Rows from block 6 of a small image classifier, named by matrix and row number. Rows with one number belong to one channel. Each number is 50 + 10 x the weight over its row's rms, rounded and kept within 0 to 99. All counts start at 0.
After each channel's rows are labels from the 100 images, of 14848, where the channel reaches its highest value: "colour at peak" is the nearest of a few named colours to the mean colour under the peak; "top examples" is what is common among them. Only what is clearly more common there than usual is listed. The data: photos of plants and fungi (iNaturalist). In brackets: how many of the 100, against the usual share in percent.
# convs0: expand pointwise conv (model.blocks.6.convs.0.weight, 768x128x1x1), inputs 0-127
# convs1: depthwise 3x3 conv (model.blocks.6.convs.1.weight, 768x1x3x3), a 3x3 kernel
# convs2: project pointwise conv (model.blocks.6.convs.2.weight, 128x768x1x1, transposed), outputs 0-127

convs0.724:49 53 49 52 50 66 55 42 37 55 45 63 44 48 30 50 38 44 50 58 54 65 63 69 54 46 49 57 53 53 53 53 44 48 47 64 58 43 53 49 53 52 55 52 34 40 49 51 40 46 49 50 46 66 40 54 34 41 53 64 57 57 41 57 60 43 50 44 37 51 38 34 53 49 54 52 45 54 36 79 33 45 40 45 58 53 74 56 55 41 37 35 58 69 42 58 54 57 64 43 59 66 58 46 33 60 47 63 60 35 22 63 25 51 45 67 56 51 59 47 47 58 57 54 39 47 65 35
convs1.724:50 47 54 58 46 60 67 60 67
convs2.724:57 61 60 38 51 40 39 46 46 56 31 39 43 61 36 45 48 47 58 48 55 40 47 44 49 37 40 47 59 66 56 50 66 34 35 58 59 53 50 68 49 55 41 57 62 67 55 62 58 43 57 44 51 44 41 68 42 47 47 50 71 46 52 51 55 49 52 49 46 49 41 41 60 46 61 38 61 58 48 67 50 50 40 55 38 37 62 58 51 55 47 59 44 56 35 58 49 57 46 49 42 34 53 31 58 57 41 33 25 56 61 41 64 53 83 52 51 29 59 42 46 54 57 37 48 26 45 41
colour at peak: brown (70 vs 35.5)
top examples: order Fabales (26 vs 6.2); family: Fabaceae (26 vs 6.2); text has "common" (26 vs 6.4)

convs0.752:41 43 61 73 41 43 45 57 28 53 52 33 33 45 45 49 53 45 45 54 61 63 48 63 44 67 51 54 52 27 65 52 39 41 51 50 57 34 48 56 66 42 70 50 61 49 45 26 30 48 52 53 65 39 45 48 47 51 49 40 50 57 60 54 49 43 54 60 43 30 64 57 49 69 33 43 39 55 44 47 43 46 57 44 65 48 53 54 38 45 33 32 49 51 53 44 50 27 58 60 47 47 50 48 52 42 64 45 60 49 47 54 48 50 66 69 65 58 30 55 51 56 48 51 61 67 59 38
convs1.752:32 38 31 52 55 54 51 53 53
convs2.752:51 55 41 51 50 67 46 43 55 43 57 52 74 48 80 41 58 35 64 48 44 52 62 57 50 70 60 50 72 46 51 46 50 42 52 45 41 63 61 30 43 46 42 55 55 44 55 56 46 47 50 37 35 42 63 61 62 47 38 48 34 40 50 48 20 44 51 44 50 44 76 60 39 38 51 34 50 40 28 40 35 56 64 58 54 44 50 54 59 49 55 51 43 53 51 53 42 50 54 59 62 61 49 48 45 58 43 47 52 54 37 75 46 60 61 51 58 55 58 52 35 52 44 64 42 41 41 41
colour at peak: grey (78 vs 50.6)
top examples: class Liliopsida (27 vs 9.3)

convs0.92:43 56 50 44 52 53 48 63 39 42 58 34 57 50 36 55 58 53 54 38 60 32 60 43 37 60 67 41 49 38 56 49 40 48 47 45 62 40 48 42 39 54 54 50 40 54 50 48 55 41 46 24 48 51 60 63 36 38 53 59 53 45 46 53 60 47 68 41 44 61 59 37 46 57 45 34 62 57 48 52 27 54 32 56 32 49 54 48 45 47 55 49 61 64 42 63 55 33 43 53 50 45 50 37 68 70 52 76 55 71 42 56 72 54 52 60 31 36 37 51 54 47 49 58 59 59 30 52
convs1.92:59 51 34 47 51 42 44 59 69
convs2.92:52 43 52 50 54 62 58 53 55 55 50 34 46 65 52 51 44 43 65 63 54 29 45 54 69 43 67 40 43 33 45 40 48 57 47 56 58 47 61 70 65 65 38 57 46 59 63 51 61 23 49 31 53 50 72 42 63 56 56 61 59 48 51 56 45 37 46 52 46 48 52 40 50 29 39 42 54 49 45 51 44 45 59 58 40 60 39 42 52 42 65 61 50 58 39 50 65 33 56 38 35 37 37 60 70 53 57 57 52 51 37 60 53 71 37 49 53 69 47 58 34 47 49 51 51 65 45 55
colour at peak: pink (25 vs 3.2)
top examples: kingdom Fungi (40 vs 3.5); phylum Basidiomycota (39 vs 2.1); class Agaricomycetes (39 vs 2.1); order: Polyporales (29 vs 1.2)

convs0.230:44 47 61 63 42 53 63 44 57 48 67 49 52 41 58 33 66 62 60 52 47 62 66 52 46 68 41 47 49 48 51 26 41 56 28 58 43 49 36 64 56 34 57 56 63 45 53 67 50 51 41 32 44 40 61 52 39 45 50 53 45 37 51 49 36 39 65 65 54 51 39 41 49 56 65 36 50 59 40 38 39 48 47 38 55 57 60 48 36 58 49 57 27 43 66 53 53 41 42 59 63 54 59 65 59 57 48 48 70 52 46 70 37 47 46 53 42 47 40 67 55 45 55 51 37 50 27 52
convs1.230:38 31 40 54 43 57 61 53 58
convs2.230:53 53 69 56 48 59 41 49 61 39 40 62 47 56 36 53 48 56 54 59 47 48 45 44 48 47 49 38 39 48 59 44 52 44 53 32 38 53 63 57 51 73 47 54 54 42 48 40 52 34 55 58 76 39 70 48 58 51 52 48 59 48 43 30 36 65 55 58 65 47 55 55 25 34 56 47 31 59 37 48 37 52 49 46 41 67 39 51 39 35 57 68 57 61 44 53 43 52 44 59 47 56 69 49 58 61 51 74 54 69 54 54 43 48 39 72 60 55 49 42 59 55 42 39 57 51 51 69
colour at peak: pink (30 vs 3.2)
top examples: kingdom Fungi (29 vs 3.5)

convs0.726:57 63 47 51 46 57 54 47 44 48 48 73 41 37 43 63 51 54 27 66 59 64 88 40 56 43 35 32 62 34 42 39 35 66 41 48 60 45 45 41 56 57 76 57 46 38 66 56 26 59 69 42 62 47 45 46 38 53 42 47 52 47 51 58 49 53 48 42 53 43 35 40 55 62 55 58 57 44 50 71 45 63 47 46 51 34 62 52 59 57 43 41 51 54 46 50 40 47 51 61 53 45 42 56 49 50 42 57 62 47 48 44 45 38 59 62 61 50 41 51 60 47 59 60 37 52 61 53
convs1.726:63 58 67 51 50 53 37 40 40
convs2.726:59 62 63 53 52 52 51 37 62 55 50 64 47 48 41 33 57 48 55 43 48 50 62 51 69 51 57 53 49 46 52 59 62 52 65 37 56 39 47 47 56 43 45 35 47 41 43 53 64 61 51 40 40 58 47 49 46 31 33 40 41 52 59 40 19 52 38 54 43 54 50 39 45 34 55 63 41 48 20 63 57 50 69 57 42 42 51 55 61 40 59 81 58 40 56 68 57 61 49 54 44 40 53 56 47 48 40 36 31 58 43 33 41 45 46 52 43 51 57 57 46 48 43 44 63 43 46 28
colour at peak: brown (65 vs 35.5)
top examples: order Asterales (30 vs 10.8); family: Asteraceae (29 vs 10.5)

convs0.118:47 38 38 36 28 54 60 56 39 51 50 50 52 50 52 49 49 59 65 42 58 54 41 65 55 35 62 38 61 36 57 45 42 59 44 31 40 50 40 60 34 47 45 40 44 54 57 46 57 75 48 44 53 43 45 71 52 53 45 25 42 33 52 39 61 54 37 51 36 52 59 66 53 49 33 49 59 62 47 41 62 64 57 53 52 45 48 21 31 52 53 46 55 53 47 39 69 51 49 50 44 42 55 39 64 40 58 34 34 53 45 41 46 46 57 43 44 45 54 50 76 47 45 50 61 60 42 50
convs1.118:72 54 68 54 49 55 54 56 48
convs2.118:25 52 32 52 49 51 43 49 47 59 44 45 44 56 50 42 50 37 62 39 44 37 61 34 42 62 57 38 56 61 45 43 55 69 55 56 57 50 53 50 58 34 51 45 42 40 62 55 38 54 49 56 52 32 51 62 44 38 36 38 58 60 39 59 54 34 37 62 51 36 75 48 60 46 35 45 41 48 47 38 46 52 59 41 45 51 60 55 57 49 33 48 78 51 36 72 58 62 59 63 58 46 42 75 59 52 57 43 45 37 69 48 52 46 54 30 40 45 56 51 48 52 53 43 52 66 54 42
colour at peak: green (31 vs 5.9)
top examples: class Liliopsida (25 vs 9.3)

convs0.25:62 60 49 56 43 42 27 69 58 59 60 45 56 35 65 45 48 60 32 50 59 41 56 25 55 54 59 39 46 57 46 62 59 44 56 64 50 28 51 44 57 37 50 51 35 41 49 62 54 43 61 32 34 59 55 47 70 43 46 60 43 55 33 68 48 72 42 36 50 56 54 39 57 48 46 42 53 46 58 58 48 42 45 59 59 49 47 49 51 57 41 59 64 41 44 49 56 46 53 56 36 56 40 64 36 59 34 58 47 57 69 46 58 37 34 38 47 35 33 55 57 48 51 47 46 51 41 29
convs1.25:50 53 51 64 72 57 47 62 52
convs2.25:62 45 52 52 54 52 53 37 53 55 68 46 46 45 47 56 49 60 39 62 65 48 52 55 59 47 42 40 43 67 39 59 57 35 34 50 62 48 46 54 48 47 42 50 56 60 38 59 49 51 69 51 34 52 53 45 46 56 53 42 49 49 62 62 44 43 21 53 45 46 47 51 56 28 50 48 50 47 51 51 73 58 46 47 42 48 36 47 54 39 47 44 46 57 39 41 65 55 83 50 31 46 51 46 68 42 67 28 34 50 50 46 57 49 69 51 42 67 48 53 69 61 33 70 44 52 60 37
colour at peak: grey (82 vs 50.6)
top examples: order Caryophyllales (27 vs 7.9); family: Cactaceae (25 vs 3.4)

convs0.283:58 78 63 35 52 48 57 43 49 37 39 44 43 52 38 63 49 81 48 46 53 59 63 57 54 38 50 48 42 51 52 44 54 58 50 62 35 53 50 44 39 53 50 66 65 64 61 57 60 64 36 51 44 47 45 40 51 49 35 47 53 57 42 44 62 68 59 39 50 59 34 39 28 59 51 49 64 47 60 44 57 52 68 37 60 51 57 66 46 58 58 74 30 55 54 48 58 48 49 60 49 52 28 51 50 38 55 42 46 46 49 69 62 55 61 44 58 44 47 56 36 56 47 28 51 39 51 45
convs1.283:51 52 53 47 41 52 68 60 69
convs2.283:49 41 53 53 47 54 44 36 52 55 57 53 56 55 26 43 59 63 33 49 51 46 56 56 42 36 48 30 43 54 48 54 57 39 51 51 46 31 50 46 53 55 30 65 58 48 40 56 54 53 64 53 52 23 28 49 62 47 48 51 48 50 60 53 62 47 46 48 41 51 53 71 48 35 61 68 71 60 73 62 41 74 61 44 44 42 56 42 41 55 31 60 34 53 52 61 64 48 44 51 46 44 39 65 59 48 56 34 52 34 58 34 39 49 60 58 48 55 45 57 59 48 57 43 58 56 65 44
colour at peak: brown (61 vs 35.5)
top examples: order Asterales (29 vs 10.8); family: Asteraceae (29 vs 10.5)

convs0.505:33 28 52 44 47 28 47 56 57 57 41 44 50 44 53 46 49 42 46 49 45 61 67 46 64 59 45 51 39 43 49 36 21 36 18 49 44 52 44 47 51 40 35 55 57 47 59 47 56 37 57 47 52 49 46 40 45 55 65 56 49 53 56 56 56 65 78 37 38 42 61 70 41 69 62 31 42 39 41 60 60 57 46 38 52 51 41 49 48 44 50 58 42 52 59 49 60 48 53 57 57 63 46 51 56 45 56 48 41 56 44 51 33 49 40 49 56 34 60 50 49 45 32 24 49 63 48 59
convs1.505:41 50 61 54 37 58 59 61 34
convs2.505:45 49 46 48 51 46 54 76 56 51 35 46 38 26 57 46 48 31 47 48 40 50 66 44 52 57 45 51 35 55 57 39 45 63 50 46 57 37 39 71 53 43 37 62 51 44 37 29 58 52 76 42 53 38 36 61 23 63 58 58 56 50 44 50 66 41 41 50 49 52 46 88 57 54 42 44 55 54 53 57 52 51 50 37 46 57 56 58 43 37 49 40 51 43 48 32 45 54 56 57 58 46 62 45 45 49 55 55 39 53 56 39 50 70 49 41 54 46 46 42 51 35 42 33 57 39 57 53
colour at peak: grey (78 vs 50.6)
top examples: order Asparagales (38 vs 4.4); family: Asparagaceae (37 vs 2.5); text has "yucca" (34 vs 1)