config.yaml
model: "image classifier"
dataset: "photos of plants and fungi (iNaturalist)"
train_examples: 45211
translate: 0.06
targets: ["order"]
loss: "cross_entropy"
optimizer: "cautious_adamw"
eps: 1e-08
ema_decay: 0.99
warmup_steps: 2640
Rows from block 6 of a small image classifier, named by matrix and row number. Rows with one number belong to one channel. Each number is 50 + 15 x the weight over its row's rms, rounded and kept within 0 to 99. All counts start at 0.
After each channel's rows are labels from the 100 images, of 14848, where the channel reaches its highest value: "strongest on" is what is common among them. Only what is clearly more common there than usual is listed. The data: photos of plants and fungi (iNaturalist).
# convs0: expand pointwise conv (model.blocks.6.convs.0.weight, 768x128x1x1), inputs 0-127
# convs1: depthwise 3x3 conv (model.blocks.6.convs.1.weight, 768x1x3x3), a 3x3 kernel
# convs2: project pointwise conv (model.blocks.6.convs.2.weight, 128x768x1x1, transposed), outputs 0-127

convs0.601:31 47 40 28 66 70 35 42 69 54 60 45 61 55 38 43 63 47 53 46 67 64 57 57 60 55 58 60 58 81 43 54 28 30 33 44 45 57 50 34 69 68 52 48 17 68 71 30 26 51 46 70 57 46 40 59 56 79 34 53 47 67 51 61 51 69 27 50 92 43 56 37 52 55 60 34 31 54 40 60 36 75 37 55 68 53 62 32 65 68 24 38 49 35 26 26 69 39 50 37 76 49 33 26 31 80 68 50 88 55 50 32 46 58 51 70 60 59 66 49 35 58 25 49 38 46 67 67
convs1.601:24 32 30 46 49 44 64 65 61
convs2.601:67 46 63 36 35 57 63 74 18 43 72 50 36 61 57 83 71 46 64 56 53 40 52 39 46 43 51 36 60 54 34 21 32 86 44 47 48 58 54 66 44 41 61 59 80 66 68 69 49 71 82 51 33 40 32 72 32 23 41 43 27 17 79 33 57 16 56 45 52 41 43 56 81 72 28 51 52 31 32 74 61 47 46 51 46 28 71 56 51 54 57 47 62 70 57 61 26 31 54 50 21 62 51 45 49 59 67 57 54 69 36 45 53 55 59 64 33 40 44 39 40 48 65 57 44 46 43 37
strongest on: class Liliopsida

convs0.516:47 36 57 71 72 54 48 31 58 37 69 53 58 48 58 60 45 78 59 63 59 46 51 36 53 42 57 31 55 13 03 41 54 51 68 24 57 48 67 57 36 32 55 34 22 49 78 43 50 32 43 23 33 77 34 53 17 44 68 65 48 34 64 68 54 78 53 56 56 27 57 47 73 68 38 50 41 33 66 59 65 45 48 35 67 47 51 51 45 36 33 41 38 70 54 44 43 38 63 44 41 53 61 59 63 65 74 63 41 50 54 79 36 78 37 68 64 47 76 75 43 40 40 32 30 43 46 67
convs1.516:67 31 60 34 45 70 30 55 37
convs2.516:48 32 63 87 68 48 50 50 41 53 59 60 71 23 50 53 50 52 57 41 35 51 58 17 60 45 69 25 54 32 36 64 51 56 56 31 32 32 42 76 64 60 39 45 26 29 56 65 55 43 64 40 54 63 46 72 23 59 30 70 58 36 40 27 70 66 50 47 42 40 81 64 69 57 15 61 60 35 54 44 52 49 48 48 58 55 45 55 52 27 49 40 66 31 54 39 58 46 35 31 25 49 80 66 46 59 70 34 57 13 48 27 28 74 31 68 47 56 62 71 63 54 57 70 57 25 51 36
strongest on: order Asterales; family: Asteraceae

convs0.171:32 53 32 73 56 58 33 83 67 51 70 76 37 45 51 78 62 57 58 46 31 58 46 46 36 43 43 57 44 38 14 47 35 37 77 34 61 69 39 66 44 42 32 34 19 38 47 60 58 30 51 20 50 65 37 54 49 77 69 45 38 56 58 54 61 59 60 49 25 52 52 55 84 43 57 34 43 30 68 57 52 50 46 64 52 52 47 33 46 38 29 65 29 61 27 61 41 46 55 55 61 73 54 41 79 56 68 49 61 58 46 50 32 79 19 62 58 60 82 52 46 55 29 30 25 37 48 76
convs1.171:29 62 64 63 27 39 61 48 33
convs2.171:32 46 61 70 64 55 56 38 43 51 67 55 63 27 74 53 47 27 28 70 31 63 72 36 51 40 51 38 45 37 36 36 41 44 65 28 49 48 54 54 33 39 42 59 41 46 65 57 22 48 79 46 62 57 32 72 16 45 40 35 31 30 50 25 71 40 55 33 60 10 52 62 94 62 40 43 68 52 46 63 59 72 70 47 51 47 69 49 65 36 44 41 52 34 53 32 30 53 58 56 69 51 55 48 46 51 69 41 54 07 60 34 25 68 41 63 52 63 60 47 67 32 44 64 45 22 56 29
strongest on: order Asterales; family: Asteraceae

convs0.70:64 69 27 30 34 53 62 31 21 52 46 80 67 40 77 63 31 71 48 53 54 45 57 66 72 46 55 49 30 56 29 50 45 49 43 75 44 41 38 24 42 48 70 49 65 53 76 66 38 48 43 40 44 72 51 54 46 14 36 38 48 49 18 43 58 54 81 41 29 46 55 49 59 54 43 52 76 45 59 53 63 41 53 41 59 46 49 62 57 41 69 53 19 53 42 49 20 55 73 42 79 59 52 60 60 51 64 74 58 05 67 63 47 58 62 72 68 79 36 61 72 49 52 66 54 60 75 52
convs1.70:74 48 70 63 33 59 69 48 61
convs2.70:69 54 41 23 67 36 49 54 45 67 26 52 59 46 67 28 39 55 47 60 41 57 63 48 57 56 67 55 37 70 52 67 58 40 60 55 71 43 35 49 65 43 55 72 59 68 48 53 68 60 46 39 31 71 46 50 46 56 09 24 67 43 32 81 45 52 70 60 39 39 38 62 17 25 50 30 61 68 23 39 27 30 82 42 56 43 56 25 43 40 66 68 35 50 48 77 61 39 61 39 39 40 52 31 57 38 27 19 61 35 48 44 47 72 59 71 59 40 34 26 54 60 78 65 74 53 56 69
strongest on: order Asterales; family: Asteraceae

convs0.357:53 62 48 47 42 28 61 39 41 43 69 69 67 71 54 51 77 51 45 36 61 48 39 68 80 41 59 46 35 44 35 39 30 20 45 67 44 42 52 44 44 61 57 53 69 53 59 67 42 47 32 72 47 62 21 34 46 58 38 28 26 60 51 61 59 47 59 42 42 60 65 42 63 67 36 29 79 51 68 52 60 45 60 46 68 46 17 63 64 49 47 54 43 69 60 12 22 48 79 34 48 41 50 50 53 69 47 22 55 35 43 57 61 41 77 58 64 62 22 54 84 40 32 48 49 57 95 28
convs1.357:81 67 68 51 44 60 60 56 62
convs2.357:68 43 33 58 25 19 36 46 62 48 28 51 66 60 63 46 34 71 45 43 54 69 78 20 22 46 64 49 48 59 61 75 41 56 48 62 51 33 45 69 62 27 59 53 66 54 48 83 59 48 41 52 48 49 41 32 55 59 27 29 66 44 34 92 48 56 53 74 40 40 51 60 50 29 31 46 59 44 50 53 43 62 70 46 79 28 57 17 48 56 42 50 76 52 56 57 50 49 49 77 33 47 42 74 46 59 35 28 62 56 79 46 52 33 53 44 53 33 13 22 66 52 72 48 72 56 46 48
strongest on: order Asterales; family: Asteraceae

convs0.89:54 62 70 66 63 57 34 34 62 61 59 58 50 42 80 79 35 67 38 92 30 54 56 61 37 44 38 50 64 59 26 37 49 60 64 62 49 33 44 43 34 40 50 27 55 67 80 46 68 58 40 58 48 56 45 66 29 16 72 57 25 56 61 61 44 40 55 57 66 42 26 58 48 73 51 31 49 20 72 45 61 39 49 53 43 56 58 50 34 50 58 46 28 35 61 45 19 57 73 81 34 44 24 78 72 28 59 47 55 59 32 61 59 53 44 65 48 69 60 70 71 74 47 37 38 30 48 53
convs1.89:51 25 39 58 72 43 34 48 30
convs2.89:46 38 59 82 54 37 68 45 75 62 35 20 43 55 39 46 57 41 45 54 40 62 41 32 55 38 39 46 53 40 58 47 65 55 55 61 24 43 56 55 63 49 47 64 40 47 50 63 37 07 21 49 50 41 33 65 55 58 63 48 39 36 26 37 59 61 44 21 29 40 55 62 74 66 26 46 68 40 76 36 61 37 50 56 41 54 68 34 62 49 43 45 46 40 56 50 40 26 18 79 65 52 44 62 32 63 65 61 48 16 25 30 21 70 74 51 40 43 38 61 66 51 46 04 43 42 49 69
strongest on: order Asterales; family: Asteraceae

convs0.591:44 46 62 77 75 41 39 37 51 44 78 57 45 43 51 73 51 68 24 56 48 55 57 51 49 50 40 38 61 20 30 31 38 69 79 42 55 49 54 44 30 46 59 46 21 43 59 62 43 53 48 45 38 71 24 55 18 52 65 63 31 38 74 57 69 53 74 37 55 08 41 68 54 67 25 43 61 19 52 75 51 46 44 60 48 37 58 60 50 29 49 51 47 40 53 31 40 41 53 64 54 66 58 49 57 37 88 72 46 50 25 47 54 78 20 59 53 51 69 69 58 62 37 62 31 27 62 62
convs1.591:39 48 50 33 41 75 67 36 30
convs2.591:59 48 58 59 66 28 57 50 28 61 52 54 84 32 36 52 41 52 27 55 46 42 64 34 49 47 59 25 58 43 43 55 50 42 63 61 33 29 49 45 40 41 74 48 27 28 77 76 38 59 57 52 48 77 50 62 40 59 58 46 41 52 34 55 59 44 48 50 48 17 63 64 57 60 30 62 67 22 55 69 69 69 39 37 50 49 51 66 52 40 51 38 40 36 69 43 33 35 32 50 49 78 77 71 32 60 77 61 48 02 47 26 31 69 31 79 33 60 68 51 60 59 52 57 56 11 54 52
strongest on: order Asterales; family: Asteraceae

convs0.240:59 61 42 47 34 48 54 88 22 82 18 51 50 55 84 46 40 52 53 18 41 56 36 50 55 70 55 67 22 77 52 59 36 58 45 75 58 51 49 41 53 44 52 42 46 84 61 45 41 34 36 32 67 64 52 52 66 59 51 47 75 61 67 61 47 55 71 41 50 41 62 67 29 85 54 55 41 56 34 32 50 35 48 55 59 65 43 66 29 46 78 13 22 43 61 52 21 59 49 44 73 41 63 32 48 50 76 51 56 64 57 59 31 54 44 56 70 53 52 67 47 45 57 78 66 48 41 59
convs1.240:47 39 46 62 43 61 69 65 81
convs2.240:72 55 45 41 41 66 70 37 37 60 62 56 24 54 56 38 69 81 71 45 46 23 64 74 71 50 56 58 53 74 49 37 38 78 63 39 57 63 45 43 50 53 71 56 63 67 62 32 39 49 49 42 43 60 40 49 51 29 50 36 43 40 68 54 39 45 51 47 45 40 59 81 28 31 25 40 23 61 11 20 30 48 25 33 67 34 43 38 69 42 39 45 47 47 44 48 58 49 39 41 66 40 68 37 55 75 56 44 38 63 33 56 67 19 57 58 73 65 76 54 52 61 47 74 75 69 65 77
strongest on: order Caryophyllales

convs0.473:68 63 75 61 74 58 48 19 20 13 56 32 73 63 50 61 64 60 40 56 47 39 53 62 41 62 64 34 57 46 33 49 54 41 56 61 36 30 19 48 38 54 34 65 41 45 85 77 52 52 41 31 53 71 71 49 22 34 49 58 61 53 47 56 49 41 60 40 52 36 56 40 53 58 56 53 99 30 74 31 58 86 44 61 49 54 55 67 57 47 56 63 42 65 51 41 40 45 55 41 44 38 34 67 58 51 50 49 77 44 23 61 81 73 55 71 51 57 36 67 55 38 52 52 47 28 61 62
convs1.473:35 36 39 33 39 44 61 75 68
convs2.473:60 33 56 49 36 72 45 32 48 49 47 40 66 48 42 65 53 71 45 50 46 75 56 53 48 42 46 43 43 52 20 34 70 32 51 54 48 29 41 50 56 71 51 69 44 43 59 69 70 16 53 75 86 43 62 31 62 73 43 46 46 54 47 65 59 62 39 73 36 38 71 47 58 36 56 72 83 34 62 54 46 83 60 58 35 40 40 48 29 32 50 57 53 42 58 53 52 38 39 17 35 37 52 75 66 65 53 68 60 38 27 65 55 92 56 65 33 73 37 62 33 25 57 46 72 64 68 75
strongest on: order Asterales; family: Asteraceae

convs0.753:78 21 59 58 47 54 43 67 54 67 68 57 66 36 37 82 38 44 59 61 49 37 59 55 55 47 54 75 62 17 44 43 23 82 35 34 43 71 77 43 44 38 41 36 45 51 68 73 10 32 63 57 70 54 32 59 63 56 52 65 51 20 63 21 33 34 64 55 78 55 54 39 50 58 49 69 35 61 53 43 36 67 44 29 43 38 45 46 52 53 35 50 31 58 69 23 34 61 48 46 42 65 62 60 38 50 77 54 59 47 58 49 22 38 46 77 44 48 71 60 45 49 48 32 51 46 47 88
convs1.753:41 55 41 36 81 38 34 65 41
convs2.753:35 58 51 41 73 35 54 50 73 69 76 66 45 57 40 44 57 42 51 26 45 61 44 20 61 35 34 64 40 57 44 40 45 25 44 54 42 61 60 39 55 40 13 49 60 70 43 73 58 29 69 61 54 57 46 54 59 80 50 68 51 67 56 33 57 61 44 53 60 60 66 72 88 50 32 25 67 23 49 27 37 55 63 55 65 36 47 18 55 38 45 26 49 56 54 34 62 79 45 23 33 43 36 77 51 58 35 23 62 49 65 45 42 52 50 62 32 32 50 64 56 15 37 35 33 45 56 72
strongest on: order Asterales; family: Asteraceae

convs0.661:42 43 29 73 30 67 63 47 59 57 65 61 52 48 44 58 25 87 38 36 25 54 45 66 43 41 39 39 70 52 32 58 32 59 45 44 56 64 48 37 37 46 35 47 41 48 41 47 37 29 54 39 54 63 32 56 26 55 89 72 34 42 64 55 54 32 49 19 72 71 34 58 33 68 58 29 25 49 34 52 51 57 58 51 68 38 63 30 60 41 36 26 61 47 46 31 28 70 58 71 65 54 53 35 26 59 87 46 71 51 28 48 22 57 29 80 67 43 60 70 43 51 34 48 44 28 37 48
convs1.661:75 76 27 52 40 42 49 45 52
convs2.661:49 60 53 63 38 43 38 37 62 58 73 76 51 67 69 44 34 32 68 46 50 25 56 34 46 47 37 61 25 50 37 56 40 48 60 25 46 43 68 80 15 41 54 53 53 27 56 53 58 30 67 78 60 47 35 67 30 44 51 35 40 47 47 23 65 46 54 47 57 39 43 62 65 53 50 44 55 77 28 37 73 63 51 60 55 50 20 39 59 26 52 29 35 40 62 54 61 60 52 56 76 85 60 48 69 35 83 47 31 37 40 63 52 40 21 38 30 53 52 51 21 37 33 42 29 16 49 35
strongest on: order Asterales; family: Asteraceae

convs0.287:52 73 59 54 63 27 54 52 62 47 68 54 45 36 53 58 44 36 28 48 38 33 57 60 66 51 48 50 52 32 54 57 62 44 29 46 60 27 36 28 38 53 59 47 56 47 36 66 57 56 60 45 25 68 55 32 47 72 84 81 40 39 56 60 44 53 63 38 43 34 53 65 42 76 23 09 77 41 62 42 60 37 46 72 59 43 34 42 55 22 65 37 75 48 71 49 27 37 75 58 30 38 27 57 41 29 25 30 71 67 56 18 47 29 67 64 49 53 26 50 74 46 35 40 60 64 33 40
convs1.287:31 24 36 38 40 52 52 60 71
convs2.287:43 52 35 53 40 58 42 15 41 42 66 46 42 45 65 46 49 65 50 58 48 58 65 50 44 38 61 44 57 36 58 47 72 41 77 54 72 17 62 28 52 37 44 58 60 73 38 75 54 50 53 38 19 45 45 37 34 64 31 53 64 68 29 85 34 55 55 51 72 41 62 42 24 59 40 37 62 26 43 33 39 48 54 71 10 34 49 54 38 37 53 72 71 35 52 57 59 59 43 48 37 22 41 41 79 59 14 41 59 54 40 57 56 80 51 62 75 50 16 58 68 48 61 33 67 65 48 67
strongest on: order Asterales; family: Asteraceae

convs0.650:55 48 46 42 24 60 70 67 48 84 44 48 42 41 56 74 32 29 45 74 44 53 72 68 55 59 37 62 49 48 33 19 63 56 50 64 35 46 48 57 71 68 53 49 32 37 63 35 33 66 61 74 51 31 56 60 76 38 43 82 36 55 54 66 63 50 22 62 54 69 31 46 29 69 56 70 62 42 33 48 31 63 48 65 89 47 77 43 55 74 42 19 46 48 23 54 45 43 45 52 81 49 47 64 75 42 45 75 45 39 68 59 53 35 61 41 61 41 40 37 35 51 83 34 38 46 64 42
convs1.650:32 53 63 60 52 29 65 52 23
convs2.650:46 68 29 52 40 63 51 71 55 46 52 68 38 27 65 68 32 50 46 22 78 52 48 39 43 47 48 61 54 58 35 44 57 59 41 43 62 49 16 57 41 59 59 62 43 59 70 48 66 57 42 25 47 46 47 46 54 66 43 63 61 70 48 58 40 84 74 36 28 53 49 61 34 51 36 36 57 07 19 48 38 49 33 73 66 39 43 33 81 38 44 33 69 62 41 24 66 76 57 70 72 49 40 48 48 52 28 43 25 74 66 45 11 45 56 53 64 57 54 51 38 57 79 71 32 55 35 63
strongest on: class Liliopsida